A small self-supervised image encoder, trained from scratch: 32-pixel images.
Rows from block 13 of a small self-supervised image encoder, named by matrix and row number. Rows with one number within an expert belong to one neuron, the router's apart. Each number is 128 + 24 x the weight over its row's rms, rounded and kept within 0 to 255. All counts start at 0. Numbers have three digits each. After the name is the row's rms in percent of the matrix's.
Before each expert's rows are labels from the 100 images, of 14848, where the router gives the expert most weight on average: "strongest on" is what is common among them. Only what is clearly more common there than usual is listed. The data: photos of plants, animals and fungi (iNaturalist).
# router: slot weights (model.blocks.13.mlp.router.weight, 8x160, trained with AdamW), inputs 0-53
# gate: expert gate (model.blocks.13.mlp.gate, 4x320x160), inputs 0-53
# up: expert up (model.blocks.13.mlp.up, 4x320x160), inputs 0-53
# down: expert down (model.blocks.13.mlp.down, 4x160x320, transposed), outputs 0-53

# expert 1
strongest on: order Lepidoptera
router.2 105:171103152176109169113082141091158148128080119129122121118108107124109114130144123136129103143102129165172146107118129118151108121114135108155091150083125121175125
router.3 099:166127166145116173103102117121151130117096097112140110140128143136119103132159131138111146144149123133151129088075147068134117142124112107144083139100154123158125
gate.0 087:117101135125121155124124111130114090132145149161132113091123175159117141133117099140142119117120168154124113149120114149173132134146155102142110131097128120103157
up.0 098:129144125127202108155129171138109131133136147136147156111091105088146115163170132120136130114139119111132146128158081146120158128111100144146158099170119110164144
down.0 088:094115134107161155141109131134113110146137109143152121131094113129109113165129143125125130138103143122168116126146118127147103112142128156146131150144088144114128
gate.1 104:108123094131126119160119136103091098160121110165164164134099075103134141145146132163132117132137104167125125141086122122116154132135138150114170142124122110156061
up.1 103:129103151121118161151115120112082107117113084128151163161120092097124135120145114109133136150157137110131128146092101127097122126134122131134130153147130134144065
down.1 112:121089140114136173141135173121148153121153126130129156147171076126149167129092153148106110145099100142095120113130102091150134120099164113125089088132142091167177
gate.2 041:099141118109092149158123117129139096113142118131154134187091120164111100130135140129132127210148121147090118148137133147151098140118100102087145121133137124110095
up.2 062:136142113158131126103144110159137143121143117149170136123152146114116151124109114130142161160118108123104130110121184157143122115152118120171112150138095122148093
down.2 051:143138090130103097112112141165141170144162150093110134136138138143142167129131147137192136151121123108166165133130170175126118102064125130153145096148126153136108
gate.3 095:135144148161115153143104147119159155102146160055141097120151141139113125150118122104100130102116151123108157099090164107143118161134129147142127126134136127128137
up.3 079:152097140141134129118111096144135128163074118184121154170112149122133143120139120152149121160108157142107152133185095149123124106145179134107142180182107129136101
down.3 100:116140150108104114144100122157113144113147153145176138104125136153115120138124122129156158118123125132153133144095143076129129125109116132126097148150113134168133
gate.4 125:125146118146099076104139157102115153198086139101134095096111152121153138131126115149146144123121117134107108153136098093096111111148101184160150099144142082114105
up.4 121:134132125157133128099105088130113116141149174128177101124133107119132128107137165135078121141147080129094124128093168150140134136126096165134136170141122133159100
down.4 115:142121105101149118143052108163118139142140065127142104105090081118122088173154101095140133163118104131139111142117100112115117114171119122141108117149143133155115
gate.5 109:165151088130110146114128112134106131102110169136120101154103134135109126160120116138097128143070126146115158104120096082155123140124109136124116112110108140088143
up.5 115:137180075141138178118105126132102150099133130131122090140118163096109155164109127136149100121103123140100113109099116146171163133123124161091100145151079119092141
down.5 100:122130122113128101110130103119158121109125122105143143156149115091122158117170114135096072116162142154130113162141146100154180119110130161149126157140095092160087
gate.6 105:126144128101135083146148154133110100069140139156129092123168090179109121162164103125108132087184178116161111146116095158135103130092086146094110104138125124149099
up.6 113:119114143130113176079128128148167127161125162103142135126102135106150102141140115121071096167074127131119130085155144072120171134157137093121141171140137094142107
down.6 107:177125114159107126121156136104090150149123082149108094125158124129137115150108145140143120068128160119117104127140137122140118156146091104056132127129121131134129
gate.7 069:127137091115126131123122157078118095158142137141078101127119142128148100155129142147124151153090090131131123149128170116155137120119117138136107101090125138095102
up.7 064:155121198093102129186117116148133114148097108144059079147131129074105101113078134142102175109131142162169117126146161150132128112083138156118121153110147154072148
down.7 061:141126134103098092140101173128187109132112090119115178118125159120133143162139135108124151065152160154138113122115126155102127140144103109162125146106105120105127
gate.8 039:115119154127140148136135128151103100150107144159114120135150163125119176125120164117089137086145151142094120094146144162121140190136113112187168127142194155153123
up.8 052:114135139114140137109137121179131158124167149114134135147136140160135135121122087111125111097146111108131133099153138098147139159112139111141096144063162061108160
down.8 042:096118141130117112126149137171118118131096111122130149112123156096170141143157103134049176140116152100075092092150139105126140141143135150129136147158146168130081
gate.9 110:114111141108119133118129107132102147095155130162102108108141134162154135164084123097154122123124135144153096104107114173149116171119103109118108169082118118156112
up.9 105:126117159106098134175144131147117150120131108158108124117125128140173128133103112112179148133139129143121140123117110154145131165099111130124124163111102167152136
down.9 110:124153116151142176130104131110102154095130144095149117126107136119153162156118122144133159081115127061139096145131140142159117132132142133098093150145103135116148
gate.10 114:133143102111158086129134152125108129146102106121091139154109120094080117098152139171115137092106103128121133111167137157099104114132135151141146140145151148096088
up.10 115:172130145106143123119091123164140125149086107127118171167179141139112126088138152175118147128102143179082132115189107153089141139149137142147169106123119108124094
down.10 112:158131152128122112108107117131133165169173117157133123082117102122141128134130156122144146139120112112129109139193096143125134140115110111171139141146125169144170
gate.11 129:128084137136159105088111147127114143125147124139148148134124156151130124132117118160137103143096113055131075108127129129177128152132156124150147099173083114078136
up.11 121:127131140139126116114158113151122156075135099155109149133104122133099143149143136130084100162172098130113173103110146141112106111118110117154138130168061134136135
down.11 108:134156137114114171157170191130144119132136116128138116145137062110095120126166161182074156104121126163116111163122108094147108100107115113104144085104124132123148
gate.12 106:146112118149129159091119135095134084119127116122143121095141127120113135181119165130132134142071116151148141167123132106114137145139103199155159114160125064172119
up.12 109:123152152099091145097155105111108088132111156128156115119172148148165134153141149131147113122121123109159128175102089101167129126148104099122144114123108112143142
down.12 117:108131122149123122129103121137130147132111167069116134146171136158173097114145117160130118139137092128156090158091153148155108141132080137167139112142113148091171
gate.13 040:098161150104109145129099127104119133099124155102126117111086118155088128138128131131136102137126162144136117147151101160153083126117129088108127136138112132170190
up.13 040:089129109138124122173144156122143130085136109130091159125123160116117165118100105113156155197126136133140122122174140123105118140143099091113160149100130150151127
down.13 038:146090126148121166087128107131125091146155147144166119175121108147140143139156143091119124132152111168115163140075143130130108140092129147137125113144159107167110
gate.14 065:120137130104138141116123106078119117138148086134122173149180127122115115125173090096143120131148095117146111160156152092148128159122097107144124106136135161151159
up.14 062:133118125112102106161169152152146166135109167113101115123068119146103100120113136135126098139107130140145151096115073145101108084153162158082128138140106087118096
down.14 070:145134156091165112128181128158097156135137133139098175153103144168099146117124117108145125124129155176133097113147132149114101112142118142120077118143097116116128
gate.15 032:136133137096136153152131124112123139154095127115097130132111129140100120119101149119122100127164133108128133117126121130185137120117122113129169152168130138114104
up.15 041:144139101138135110134128113115131179136097141142091122134098119166104122128128158137151144111172139098098096140115129162126135112147118135121144147121146109124124
down.15 031:129130107140124098141124134135147131128101139117134143112109123120114124141137118114129096102155133099156143140144137102141129056117141140124106126143121115135088
gate.16 111:056119132129128125146154116161101119084122096089109160137084121122123123110150147134171167147099130117124166152133124093089134141115150163162141134153141113096145
up.16 114:165087111170140150112136163116142129149114150138143121171158173101131149137090071124095089109101120188135138096104147207107121134121112161092119128138148135134114
down.16 119:153131156122139131158126137148134116089139151124096144168149098148142116149175112095126161151149101116144125125138177149142117147096147105143102152092119078141157
gate.17 092:105124154090073064128139101146122115109102072165121081154154087146179112153107137126122105113095136130152134147163130136150115148144113128090138160108126159111171
up.17 092:122117116091104090127139117168136127096113088143101116135123091137188078147150135102140101115097145152154131173174122134142123153158117157106120146110147161115150
down.17 099:140147153094102140130124144164099144080103155110133156116174110115107152123110133095142121115124100118098172120110131123136123116107130130091179110093092112110121
gate.18 055:178134126103125131108161175127149107192135104138119144162115111176144117118130118094172139140129128087148125148112148124129138105101120130118156162105104145128133
up.18 057:156143161134114190129158111114072132117119151090110138155094138147152146130124152147131142118124117119123087158104137151100124064116115117071118110144156094112153
down.18 055:159149171121106160174214113104139113087142137125156123148119114104100151132115119116097111095157101102178135123109139165138118098136112102114125126135133151112175
gate.19 092:150122159114129081106110116134128108134167107145138136147096155171119131136114110137140176160098132127142139146131110129097138103057169138113143162099148154116160
up.19 107:139127069167176118109146165093152135097108132119118140138120140094120147102109136164147080103157126095118144132155120155154117140152129144136107100138127119105069
down.19 105:117144132130153144128121125135135165169145136147145092104144146186109137094136151161099134140145124135143121157148149134119112161176101124136128125168133132162147
gate.20 040:124130102110100133129117146114114142120106128094118131109129142155095117169095136094141165103148160096137107146119097141153135116165139135114152119130148128125144
up.20 047:143125100126099114159093129112114185089128130127097142160172136099142119101143146139143115114157148104122123111115094107152086184138133166129092140143145131098124
down.20 037:122130152114142136094081092124102085121137153087126137121154139120139089132115135153121145111122147112134113134181136112113122135144156167178129106116128099156098
gate.21 045:125113138152180167155146118095056109077091084125138101109122141150180131120145144103105140111156123126105159121121117131157146090109164108098113127089170122115132
up.21 053:120106141101143147117132131132146097134135155121094160123111131124108082128114143115155116114124159162144167160116171109129135131121107050104135105144120126145110
down.21 045:163112176147100145155072108104139114135111130165177066154127131119097116156107135147129124097136105143139107160113135136111129120086155122112124136110124107136170
gate.22 113:100133113130113169080133139138113126148124139162121144148129099131082142137093150091161105144151098150109173122120122108146136107106150137130074132134108162183136
up.22 125:162171109154157060151152094133145169104167154122145114082150102076133107120128109145125086135120105116078117165126086131144104110138108115106122107180144117119148
down.22 107:111117130140102149150148096118114131100114091116151142135114130085113122098128134115137136143166149149096111128142126116126084167153158132133122144151091129144169
gate.23 120:084147129131147062089177110089131172108184101117146124143090094181080142087123129129149113102160106096138095138133101130152141142131167137143101137140145163152151
up.23 116:153126108104124092142131137120111123176130135087091153111131124107171113073121125142140141098113098118122137084100140134139141175132117117157137137123099115131130
down.23 116:152158122160103135122152092152120152106113129131118119116144137130117119101138063160140092168116107117146131105121176149120092119153149164150112084126121143150148

# expert 2
strongest on: phylum Chordata; class Aves; order Passeriformes
router.4 106:133171121152188127141123142121098138091110106137127157135127100114168137137097122103121164118094156156123171154122127140148097119120140133067092104126130101152160
router.5 101:108140131126117112117137189126076141113125146112108130149133107116175110156099122087091163100095202159130155095130137144136104143121137171092125085147147115137126
gate.0 113:087155128131107120129112149164148125123131143102117109152139120099123088106149135114159145149082114148121128134081109170162079091134132144115129158125098155126116
up.0 107:105167145078117110125114137119114167102103140068106127154082110098141108097143130124136167137110097176138145144083163130183116103113137119100126162148121113143136
down.0 115:151114112099094130121118179107162129107088142108132139111119134107099126151113115117088139127124150123096137104142123093112142127157129107119118158128134091140170
gate.1 111:135143130136133139142099098111130105146078147121125083134134124155157121176140118107125153106094134167086092130125113096136123071126128100147178094120135115151170
up.1 104:138159149131120129160110106111151111102091147116089117140117099132165114154191128130170145145121118144141108150125105104110150081108095107159197102133116127103159
down.1 109:143146149168153145109159094128115136110148150141092101168156089158150133146158109119130115137150124106108156121112125120128111116180109092128169124125114152186128
gate.2 109:138098179127110133125122104098135169124146132118147103123114154085125155126184119152170121071137123118112141116156101126126115138108114098099158089130147132143145
up.2 096:106130121143131151127116153147118089156149116154135143133160134153121112090112127123079145160139159146108125132117114081168156134184116147143070163088113160124126
down.2 097:157163166095124147112101099100093119091146064108162127105105131192142071140126127121099105117163141130171121157087140129104144148136097120125157155166090116140098
gate.3 090:164101129082127140122125138123134172123154078144131178145108168107116120120131105145043119134136173120132150120158153155139099106145140137108141095106105179143088
up.3 099:167083134108137145118118115159155107144157154147141127136119136109123098188106118176089104116137144156137128134141107113131073103130144163123094165087082168127129
down.3 090:111129144097125160145083136128197138159095178122124081116120153127154139108131103125133145140120124138142169173133148111123133133078126111109134124113114168139113
gate.4 102:132129118164136135126159148147076125134099112149124125085141128094143116145177146099167117155152135197151115103155101096088152134087110150147129166149105102091105
up.4 104:133149130163087163103152160113100121172118094144131157090145126099133144153134109130169081135146162172130124147187141150077151094105126126150133120148126117113076
down.4 111:103164140103157136127118139146134077135120136103121098111158131114105159136145179141141134145088138125164116102139113131155109126093190175123134136099162117197129
gate.5 105:118097155136107141142116115120129123108141161141181180112160108123170141132148118140131088116091105146091134142140127147140146124136176111186125147107129096134176
up.5 108:109090118111119128127121146126089128166149114123204191106166136136160138139115151148142118152108088154125123139134143120105117101168161136144116149110095123126158
down.5 105:150102153127163143135126098136112105107136131181105104130096114089116153125165125122138150141117145100128120130129080124091166114117117120144138114153103130171115
gate.6 107:162093129133136071156101146124141108108127134127173087105089079162082145157145146098159042163164102148136131137124093126135100088149126171168116106145160141098160
up.6 106:087142148125081147111186122132118142129134130085126156170141168113177128101147111147097178083129134129124111112125119116135174151091108086118107142105130131140103
down.6 112:109111147112133151128100134103098132145110143155157149137095167069148120116152083124105137122120068121127134157110115131126139142189107124159090152142137115065115
gate.7 090:077115132119119102117151144068132099096109103130143115138169113159140138102118156138153123123106094125120129095111145144109098155118104159126151132160127163131156
up.7 099:140132085108188095133092093145141141115126129172159145104129180120122154141094090127129097167121094131134153105150130135123163087107150130149098105129114118112124
down.7 095:142144171146138154121137125115121150161103130100163114124133141129134092168137133123137136094137163111129064136138142122182089129107094173107133133132164102121189
gate.8 111:121154118144083123120109159094111172119128162118104154141128108134085125091126085122135165131147119215148134122100095145118106121114178153151131106145144144130148
up.8 119:143139119103123128133135101129063140135166132143078100138153173153141091113119140149150126137081150120089135152137138121115153139137109133099133124114084115141096
down.8 112:091141097126151147077088144123125119141118152086100136140073127073109107129110094119108128131099086148096172102148113123154115154085133125152136146123161113146125
gate.9 053:137149135131131087135147077142125094098087142138121136186133101117168154139136129144169097166134131100116157180149123137155143101083122123095143116141127106170130
up.9 052:151107168138151146125098099129112178129119154134105131100121162149115091090106095102126126124143104163152125089118131115087150170135109131178137115140148168101118
down.9 047:129149092110167073153128133140092099166130112102174120083129141155096099154164155167143122118165131104112152122138144080149147113131135140134137119122124108125109
gate.10 110:095151112108120153136121108150110150159094133154120145147084152138161152103127100135139093090133086156156143109131127147153165104088120129099183120127149146126119
up.10 103:148125146118069145100127142110145088116133130142166109108112149113129147102167157132116113177084132110171096119153147166129114140178134090148078157098107119130115
down.10 114:109110161130093129087126127134118153130140165144117112114147156144164118110106129099155154183136116142116129104130141120136145133120087136120095129144110130084164
gate.11 084:148140091136125127067153128103109137114119131148123174081118113113122086120155128071149120140120141125110152128140112169177109125129137106132128135128139135188122
up.11 079:144138067132153116113162122120109139134096145118119112127093104129143108115141124121141180116130128117112121141171141137153155140132134147099121123136125154129126
down.11 088:134156134102074163135147150136135116106127140145128113100103137135141089080155169112108155124102133096091141138155131127119177124141138125118055129130116114099126
gate.12 105:117170161080135145101109157110137098143085154166153125124115112087138119157139111138088111153130134152127162138119125095134076110153141168121140112131147120167107
up.12 113:064151152108092135145109169134135097140144172131142141132083110132129117115124118142126067172116124111120150112154121132133124157146113081155112120153124147102130
down.12 100:144118124132132088088151127143142106135139131091167174106167096123108137082132108106118140092125148111123149133120123165138150079128091135149126142134112162146135
gate.13 088:140115121132117151152117108129142133129118132110101100142085110152150115153147124138076093097117104118113172130142122105107169135109158113120170118137143146091126
up.13 106:133112068131144150129132159142119128104114151147141132127174097171097124118161114117121162112139125164131135122160124138103147149197139164155103129086143084144141
down.13 101:118090126124156125110115131125102158110105131142104124109135130075114160128091127163152103103145117148141169133143146128130142066140158122106168139144075132097105
gate.14 125:102136155147107102109157129096170119100125111093127170138149110098151127125150148095115162125129139142129135104182149159145136129103146128124127135100149105093156
up.14 129:159116094128133132115119159152110133110124148143108110147098152160145148121124067159147110135099122140143116149084090100098150118146125136100141099129099098142129
down.14 137:132182043165131141123139126175113132086114121159092166110109142123131100105110061125113149088125159136130111121092120142128132126136123086115125129158111135110125
gate.15 111:084156107140122105122109107146124120114152151099108143101117141125129132165112094076071147144114126132151116159138123100114144161130114139187111101164125158167120
up.15 104:145136126104133150121138112089148130143155131114113090121152144090108106082128118168172101074125109125135123121149104144141099128148164066103101110077111133179129
down.15 105:138112172121123163101128148159140091137123145111140131139052147116095087100151167105135113133097105181121182132141155124131131139154116107125079119109146118087160
gate.16 116:101091149136106159143152159103146130140119119126106120105096104093164134116110100130092148112118134108149132088128141096143131107099155085150121083113113130155140
up.16 105:114125121161090111145154139092174136094157127105096161081116134118105178125079122090148141152109153119163158157165111084122134114063147099129136093111124112101120
down.16 114:166135162137150130125110123145161110093107161161105120167167138132129101140090131113136150149129097165119115160119122132150106150175106115121127116104144156086131
gate.17 106:145094087093164125143149131191123129126109149116146089110132134100120181147108097092078151098142089152097181141098158150139165135147121148115112149097108096154107
up.17 115:129145092173126098121103117123117107143162108115099154119170108147166130148123120118091098131143129134110179098162137085132120121122132128162108128133086179135117
down.17 115:150140124137113148136122087129119112121092137140148159134136157071089103117106113137139135121129111093105082142139127113143120132095114101127094138113122109132126
gate.18 043:145097109123132115117119090138133134139136118137155131105151160145140161118127143146148107215170145121118147129157136094117105152130107131101153151128149141081119
up.18 056:105145124122144139128134096133088143124132125148110065142132126156116090114123144140149176150091132126150133101113129075128114169093125124161086170170094096118113
down.18 047:171127132132133112150122133155113146132128116155145164147106130133127159134134123129128123122109148123116089128125109157145129153132106124151088141149095179128152
gate.19 088:116159139150141115124169112161128103144144063114140092111155127105131126147141124091139135148148142171156128095094124160158103144102175164130084117173124140158151
up.19 070:110145105131120157100081128105139156145170175136114117140116084140105117153125132182147124126146115138125158146142113110122111141137120107078139085123129108140088
down.19 092:124138126138100142158060127124167092142136161089105084070123151139132114125106131156100124154134087106135092127109139146084110179152100146113067108127138129103175
gate.20 114:101154137128133119139105177145134111129137151151136105125100112178109126147151108122162118107087137121115139090093123116116123091120160103111117126090090160107070
up.20 115:167085150123109139142141097144118142132107085117125109150142121097131125164118126100107158131166135125140144136128175143117136145132104153148160158155152078112170
down.20 113:123135104086125091106142128103107124118146145133124157140126159127112096134090129166167143114102145129112127191128108127088133130162147097089117079121194113183098
gate.21 123:110107153107106104143118113100101153118183143136100145116125089137153088117153164144123144113121138143145104114108134121150126114136100161147144129111102129146165
up.21 117:117117131133124098119115142109108149077115146127103161122137089109146137105165207133135144051119130136166124129137164132107114104132095185136117146116135089158134
down.21 122:114155134104157090140191135087097122163168145125149085162092126116108142098159136145112140111114137114167107141096141115134124102117140121106118148113116139104134
gate.22 110:123145129124104164129181140091110135135117118136134127137127152180145152132145134165135166158129120167128111152095108120124119129135161132144134156121125165143128
up.22 099:127143115111151051125103099148122120081142106122132119118122150136166093128133127074133101071154139121097147109154131113156118144124109139164116108133109151151142
down.22 111:140121142143130052147141101116079137128125168129122127110149098090142137109144103131149116090128153154174140112115109112136134126090115143105194134149128149119159
gate.23 114:140168098130181119138168144118161133116139093122130135108145118106117121112132143156098107150113115159078117101085129109089146131157126114109089132134138113115131
up.23 118:157113120140161155134116128170163158139185093152137092124170142093096140117154153139121139102156157146091112123123101135112123100174112149152114099155142164102132
down.23 108:105086142186148106112137124124136125109107178106103134177119140112132150093115119121107133172057146148099149120103134152115128123132111152138124155123116148130122

# expert 0
strongest on: phylum Chordata; class Aves; order Charadriiformes
router.0 105:146153128094117156124140139090116114129134154102129131098097132132156099144120132127102102130106130058176167130154145119140111143130123151109127149132205120150113
router.1 097:145100186140111160117111138098150132131109136136126138128125105089102131113143105132116153137125139100150167121125105127118070135116159147139104127128173128168113
gate.0 106:155144148124151099121130179159137151160097136145146164121128124117146133080138080124110144130120168126124134145114142115147135141149145111102155087114128154140106
up.0 109:142137138134180144164138159135164145146143104149145115089132104113136095110146118127077152119127155144101075151110142131139123144102157161123141084121164146134102
down.0 107:135104106146129176148147164153064080134120126141131134098158096141137137135107152138120167156154137150120105121106120134137142094126111139142136098142128141153166
gate.1 096:111089098122146097119131170118157123160133148163125160106132130128117115136153178134112137106139087128131132168103147143128129102100105113104148100149129118123170
up.1 095:162133131159132147123140120133146094113165127090084110185135150125154115129159119149119115148111136143111181141115109072132138161092097160134112169126140143107103
down.1 092:115115121113131127088095114141141142139134130118145137111128114106150153110157166078122128121120150113136084142098168140137110120156148115135171093148166103149136
gate.2 101:147131146142123081095115134097126166096171130147169140146142141129138126117126115131142109162164158106137104103127160108131141127141117161141099133161102110146127
up.2 103:131144148137139116080132120077131161084137155142141152156140120125128104106143098138106141155158154099149132113137150111128133132159106147151102140177105172159118
down.2 105:124109139105182095132165166106114131156144150124163119142121156159131162143107135122156116110111128148095105100125158102125184115125123158181089162085101089106112
gate.3 096:136138103167147156153135110108132170099133137133126094129159071140168139163152094121105115150104159130098114154132156112148138105131131132147094116149105094106175
up.3 119:151128145146148137137132091145132126130072128140114112133142144148091116060172137115168135122173098126111118118125099114118111157122107139123124119148146166144113
down.3 110:119117109146150155117167116091127116116074156098123137138091115154107144116169132117107137089105187157090117104108156149148154128143153106105149116127123162119127
gate.4 107:131141108113106092142107108139142155098085124170131147147154133096122090103133168119124132108140122136129099109105107111144133139137099179130120149121111130153130
up.4 115:115117133114105102172121116147110126106121131116128078107136110127080131133132172109115104156133096109187116096134114126121139161140115153150125178112135127152124
down.4 104:140126122104126104126151130183131137133129137074159121155147157094139118139110140107147088118192084165152125086155098148107112150136059137098142141125092157143099
gate.5 049:115070137171150159164142082094143135113116118135118116157134132135107089131136116152101126121134090138150105151097130103099138159106128124109138131149128102176121
up.5 062:153132147136135080138121086135126121163140075128139152092144118106135107122142107098125142153180131138146168146133128138111127114143120079098115128096090123163135
down.5 054:116099136139137057131141134130124138134162105159146148165128158166117117146147127120122133157162107164108109143140145164063122155154131161186124139140150143095149
gate.6 108:102107153097105087148120128112149106060145139144117100142131179089112109173151147134154135095100122135142140091090106116093091130130097147161156134095145143160150
up.6 113:169166093120126119126146171096113136144143125151118136101089088126141109111119125103104181117116149137169113159133112144134123121114102130103180110137114117106138
down.6 113:127119101128070171103108176100154131146134101146160100149100123166129149156103197125106168088125113159124149104148141115116112131193130120120101124134115119093097
gate.7 121:147125173130102134132088153111140173118117126102105119111192152113113081145109144142084124089118125130100112089120136114141161153136146110083145086143166117132129
up.7 123:112128096105123095139148164153136109160118123157125134131068104126146160115128110104124139154123120145149128137117136146128105115080098112178135164138093124138120
down.7 126:125147132121123103104148099147141146159181131094177146143116169114078101155106121108125104139111173158086113121095140107140076119117122129153153091154131113113139
gate.8 121:127176120184100093098154107113146214134127119135101120155110154145106133106104104141120149117144085149088146123174104161100112126108138155163153106152158109134116
up.8 118:167111109120131106111114129150133125112085116127078159111135147096139119155118107119105141121085148106124124124108171153185094146135120116090154085150095073158133
down.8 125:137132136128120193109181099182144132094099137160154119112111106127088103109164066124153126144126094155106121133132126111078108104111151147100129105114124144130151
gate.9 117:167190109155084105099135133156095139198117079116149135149137143140128124113107140085148129099109121151121091104124087111139123091142087138149148159138161149084119
up.9 119:152191078149128117129140096145153136145155093130137139155130137122145120136078104132185113124129057109111087146154100171159103126110165118118137157141137114129122
down.9 105:114094144127138133096090139119121126155142185135131173125116075178133118138102099107162144142120159135102109082164137161140122101088115134121145119136166156168095
gate.10 104:112112149145104080143119140154126091100093118155086134151137185114105137111130131129144157108096127128122163119126158089127135100157154124121078088108101105130122
up.10 106:126150133165169110123124143176147130136127190117141146120135121108136145107115131145135157194085162127114102143151131131163140113162176152131146100117112126136132
down.10 108:118152141129132173137109171113125158143116153138088151113125140127150100168108113145104145125145133143143116188155141166129125160139099132119105099074157104158133
gate.11 104:185129144093119072122085167086144131082170132137133103152171142095145120131114137126128110146131152102111132145095142129147175098124162138129113168121136151087170
up.11 099:103132080123152114148154143145120136156103120138119111139133122136132135130126135101139127123135149136169103144148105157122115184094141117124122081113113093135116
down.11 107:160143113123142111137134123129158096114142116143137114175090084111114100122157144122116122129147119126104116103104124119102117124126112084161109128144162172135087
gate.12 112:109139110128149075094129133059134188131131135175150184120121080098131141119133088102144100130135159145112116112141140129136134145129115116132199129107126125139118
up.12 115:084092139154131082128165137103139138147103114160129168146105124149165091128108095111139102105141114162125080162121128121138115130081100131102184158149085103125108
down.12 111:155088096171147093142187157117168083096124112097157120099119138148141172121111088132154080157121157131088167114125120153127142161142162130141163136074152136124130
gate.13 075:139088163127107138195161102127107136116151131097161128160107089144127118184152132108185134084095149134093165159100124122058131143135104129140125135085144137156147
up.13 072:129106159131096173173149102132101119099116091081179156158107099143123115161105141128150092123084164123092151131076097103102137134134132124107130137103132134186117
down.13 075:164171147152109149066165134102092155139169139131134072141114108129144162149163141108119147142070172108128132125105088164098128132140131168151130136127132110126112
gate.14 114:120114126139126122131104156116147155124149121105097171122079111151131112091115175106147147143124122134107130084094136198133159111111149122122107130148111126158143
up.14 109:106133079110083136077129106111124127111136153131146097172128120131095105124146177130113137125103123080180135128122149126141107147105125161154100179139137132147139
down.14 097:147160126182139137133091115167100153135088109138117133126170133106105100117109114155114124128087121127133129147115107114154111147105116107138131151117121160127121
gate.15 099:141144136103117142137169155128132201120133095130128110129075132137082132116139153122163164141118074132120126123150153138135137110097136111143125123115116108146148
up.15 118:130100110090127135102117142152126125157153147149144195144128153134127129169144139102139113125121152133139095166116102066094145095146122172130157123131114114129106
down.15 109:116084096146069140128125158172139134124126108135137131125121155176164141122127147090144109081095105106139122143116126144126121147116132138127104094146132132119144
gate.16 093:102143099120158116111146160108151124154150145143129115177161148166143089106108165114106055108166082112131089146084104112092113136137139118181098134118094141121134
up.16 098:111120140126149141118151139129151125139125138104104149132117141177146114094100144108130111144139068108128124145095130113124079167152126083150135133115109156118157
down.16 103:105140137132114150141148151171104147092093131106120119136101106162151171139129076121161141136138092171096110151107137095134149123137141102140118081112132076120087
gate.17 113:127130132146123134146142147114161139095157144128117126120157189140164151129147163138139136090104087131096128127121093164185106124169148130167143177156194066155114
up.17 110:092124097096152108108152100156107118105115100116172133112140106116155125127170119106119133142125087105202100139111143086097151178111124153121092117121135155115131
down.17 111:130117079110132151147134124112150138140130175126106092125125150026134108108134117123116134158082170121175137130120105077175138118105158146132110111091138135107135
gate.18 036:084134105122152108106108068116152069118126092119104091104133141171176125165096115119133109115109138110140103130166147141095093148094150132148109115158132114121149
up.18 055:179091098155175120133120137113150107126108100138122117103143163139134119168145105134146148145123112136117098151138143133102116126144148153144082088124102148101137
down.18 048:153151080148143127131138118103133154117135140108155113156122117108144134102144123136104127152149139142113162140101128119108091120124183080147177174142158116160153
gate.19 102:144123133117101128114113157119125123129111094159134130105120084121104110132091123152077104170147181135099146113115122146115112144129133141117146110094081096115131
up.19 096:180143135117143107128134107171143142127166146079136161148129128137114129112157153154136120125133123137125121093121126109103120131127108131134112103090162141119134
down.19 105:113138132171097139152145139098112118131179113159082105117139122095138127147118122108109132152130124161109129093147131126103102137122138124109174104164142100136136
gate.20 111:156160159126137125141140117109096182116138080092088147166108140130146137087155160182133125123105095114097102121110112121087106104132150138133161111113113117083132
up.20 113:126130096114085119122140146172153098139089148134097112086123175140136100115110108070151127102145146122158188160148151158096129137145142168123124129145123105161097
down.20 110:095132133134117147157108112103103138139096090091146098120107145128144133181113110116165154093170103107145098105122114123113137163162150140158116130118129122106158
gate.21 092:119129160136140069153153154139083146146131139118114109212155143132150149106076105149098102178087142112122096138108148141132094106171128173108126134103102147120117
up.21 100:167125116117153123102086147111139129121162096151088140108101097102136096150140108138085144174159107125139160136086140134104130153119144106115108072167124146143143
down.21 089:131135114121110109116154141135156112135082140111099151086139105086137106159101148150140140101113082171112095124176128146096120142131140115104113121123183131132088
gate.22 107:146167139117098119135095132124151122120182134186117121124117170138130123168112127125118129106128045153143125121086118130118151159155169176148133107090107131117136
up.22 095:104108115126119145118135050146117106125090111084145091095122154140120164145105141156114139117075188120184110155109136148134108093143153062070093133141128144143149
down.22 093:164126092115104112147128150164080117118152105124098150162077126105118166123124093115111161131123155125093114141105169113158124059064168103103131122076110151151097
gate.23 044:116137102133169142117110157095110073103130133118170112133093104133124104109107086189135120145138113128144111157106149115130103123141127120112158092127080097149145
up.23 042:129176141105101145135132153154127153117131165112138093130110167127137125137118115097146128144135121110133079087126120135091147140131130088203133147145138118153111
down.23 038:116093130142098154153107126125102134176117132207113125131100110085119139100146170115127117144173108156132153103159124158111106123116141158099124109135134099137166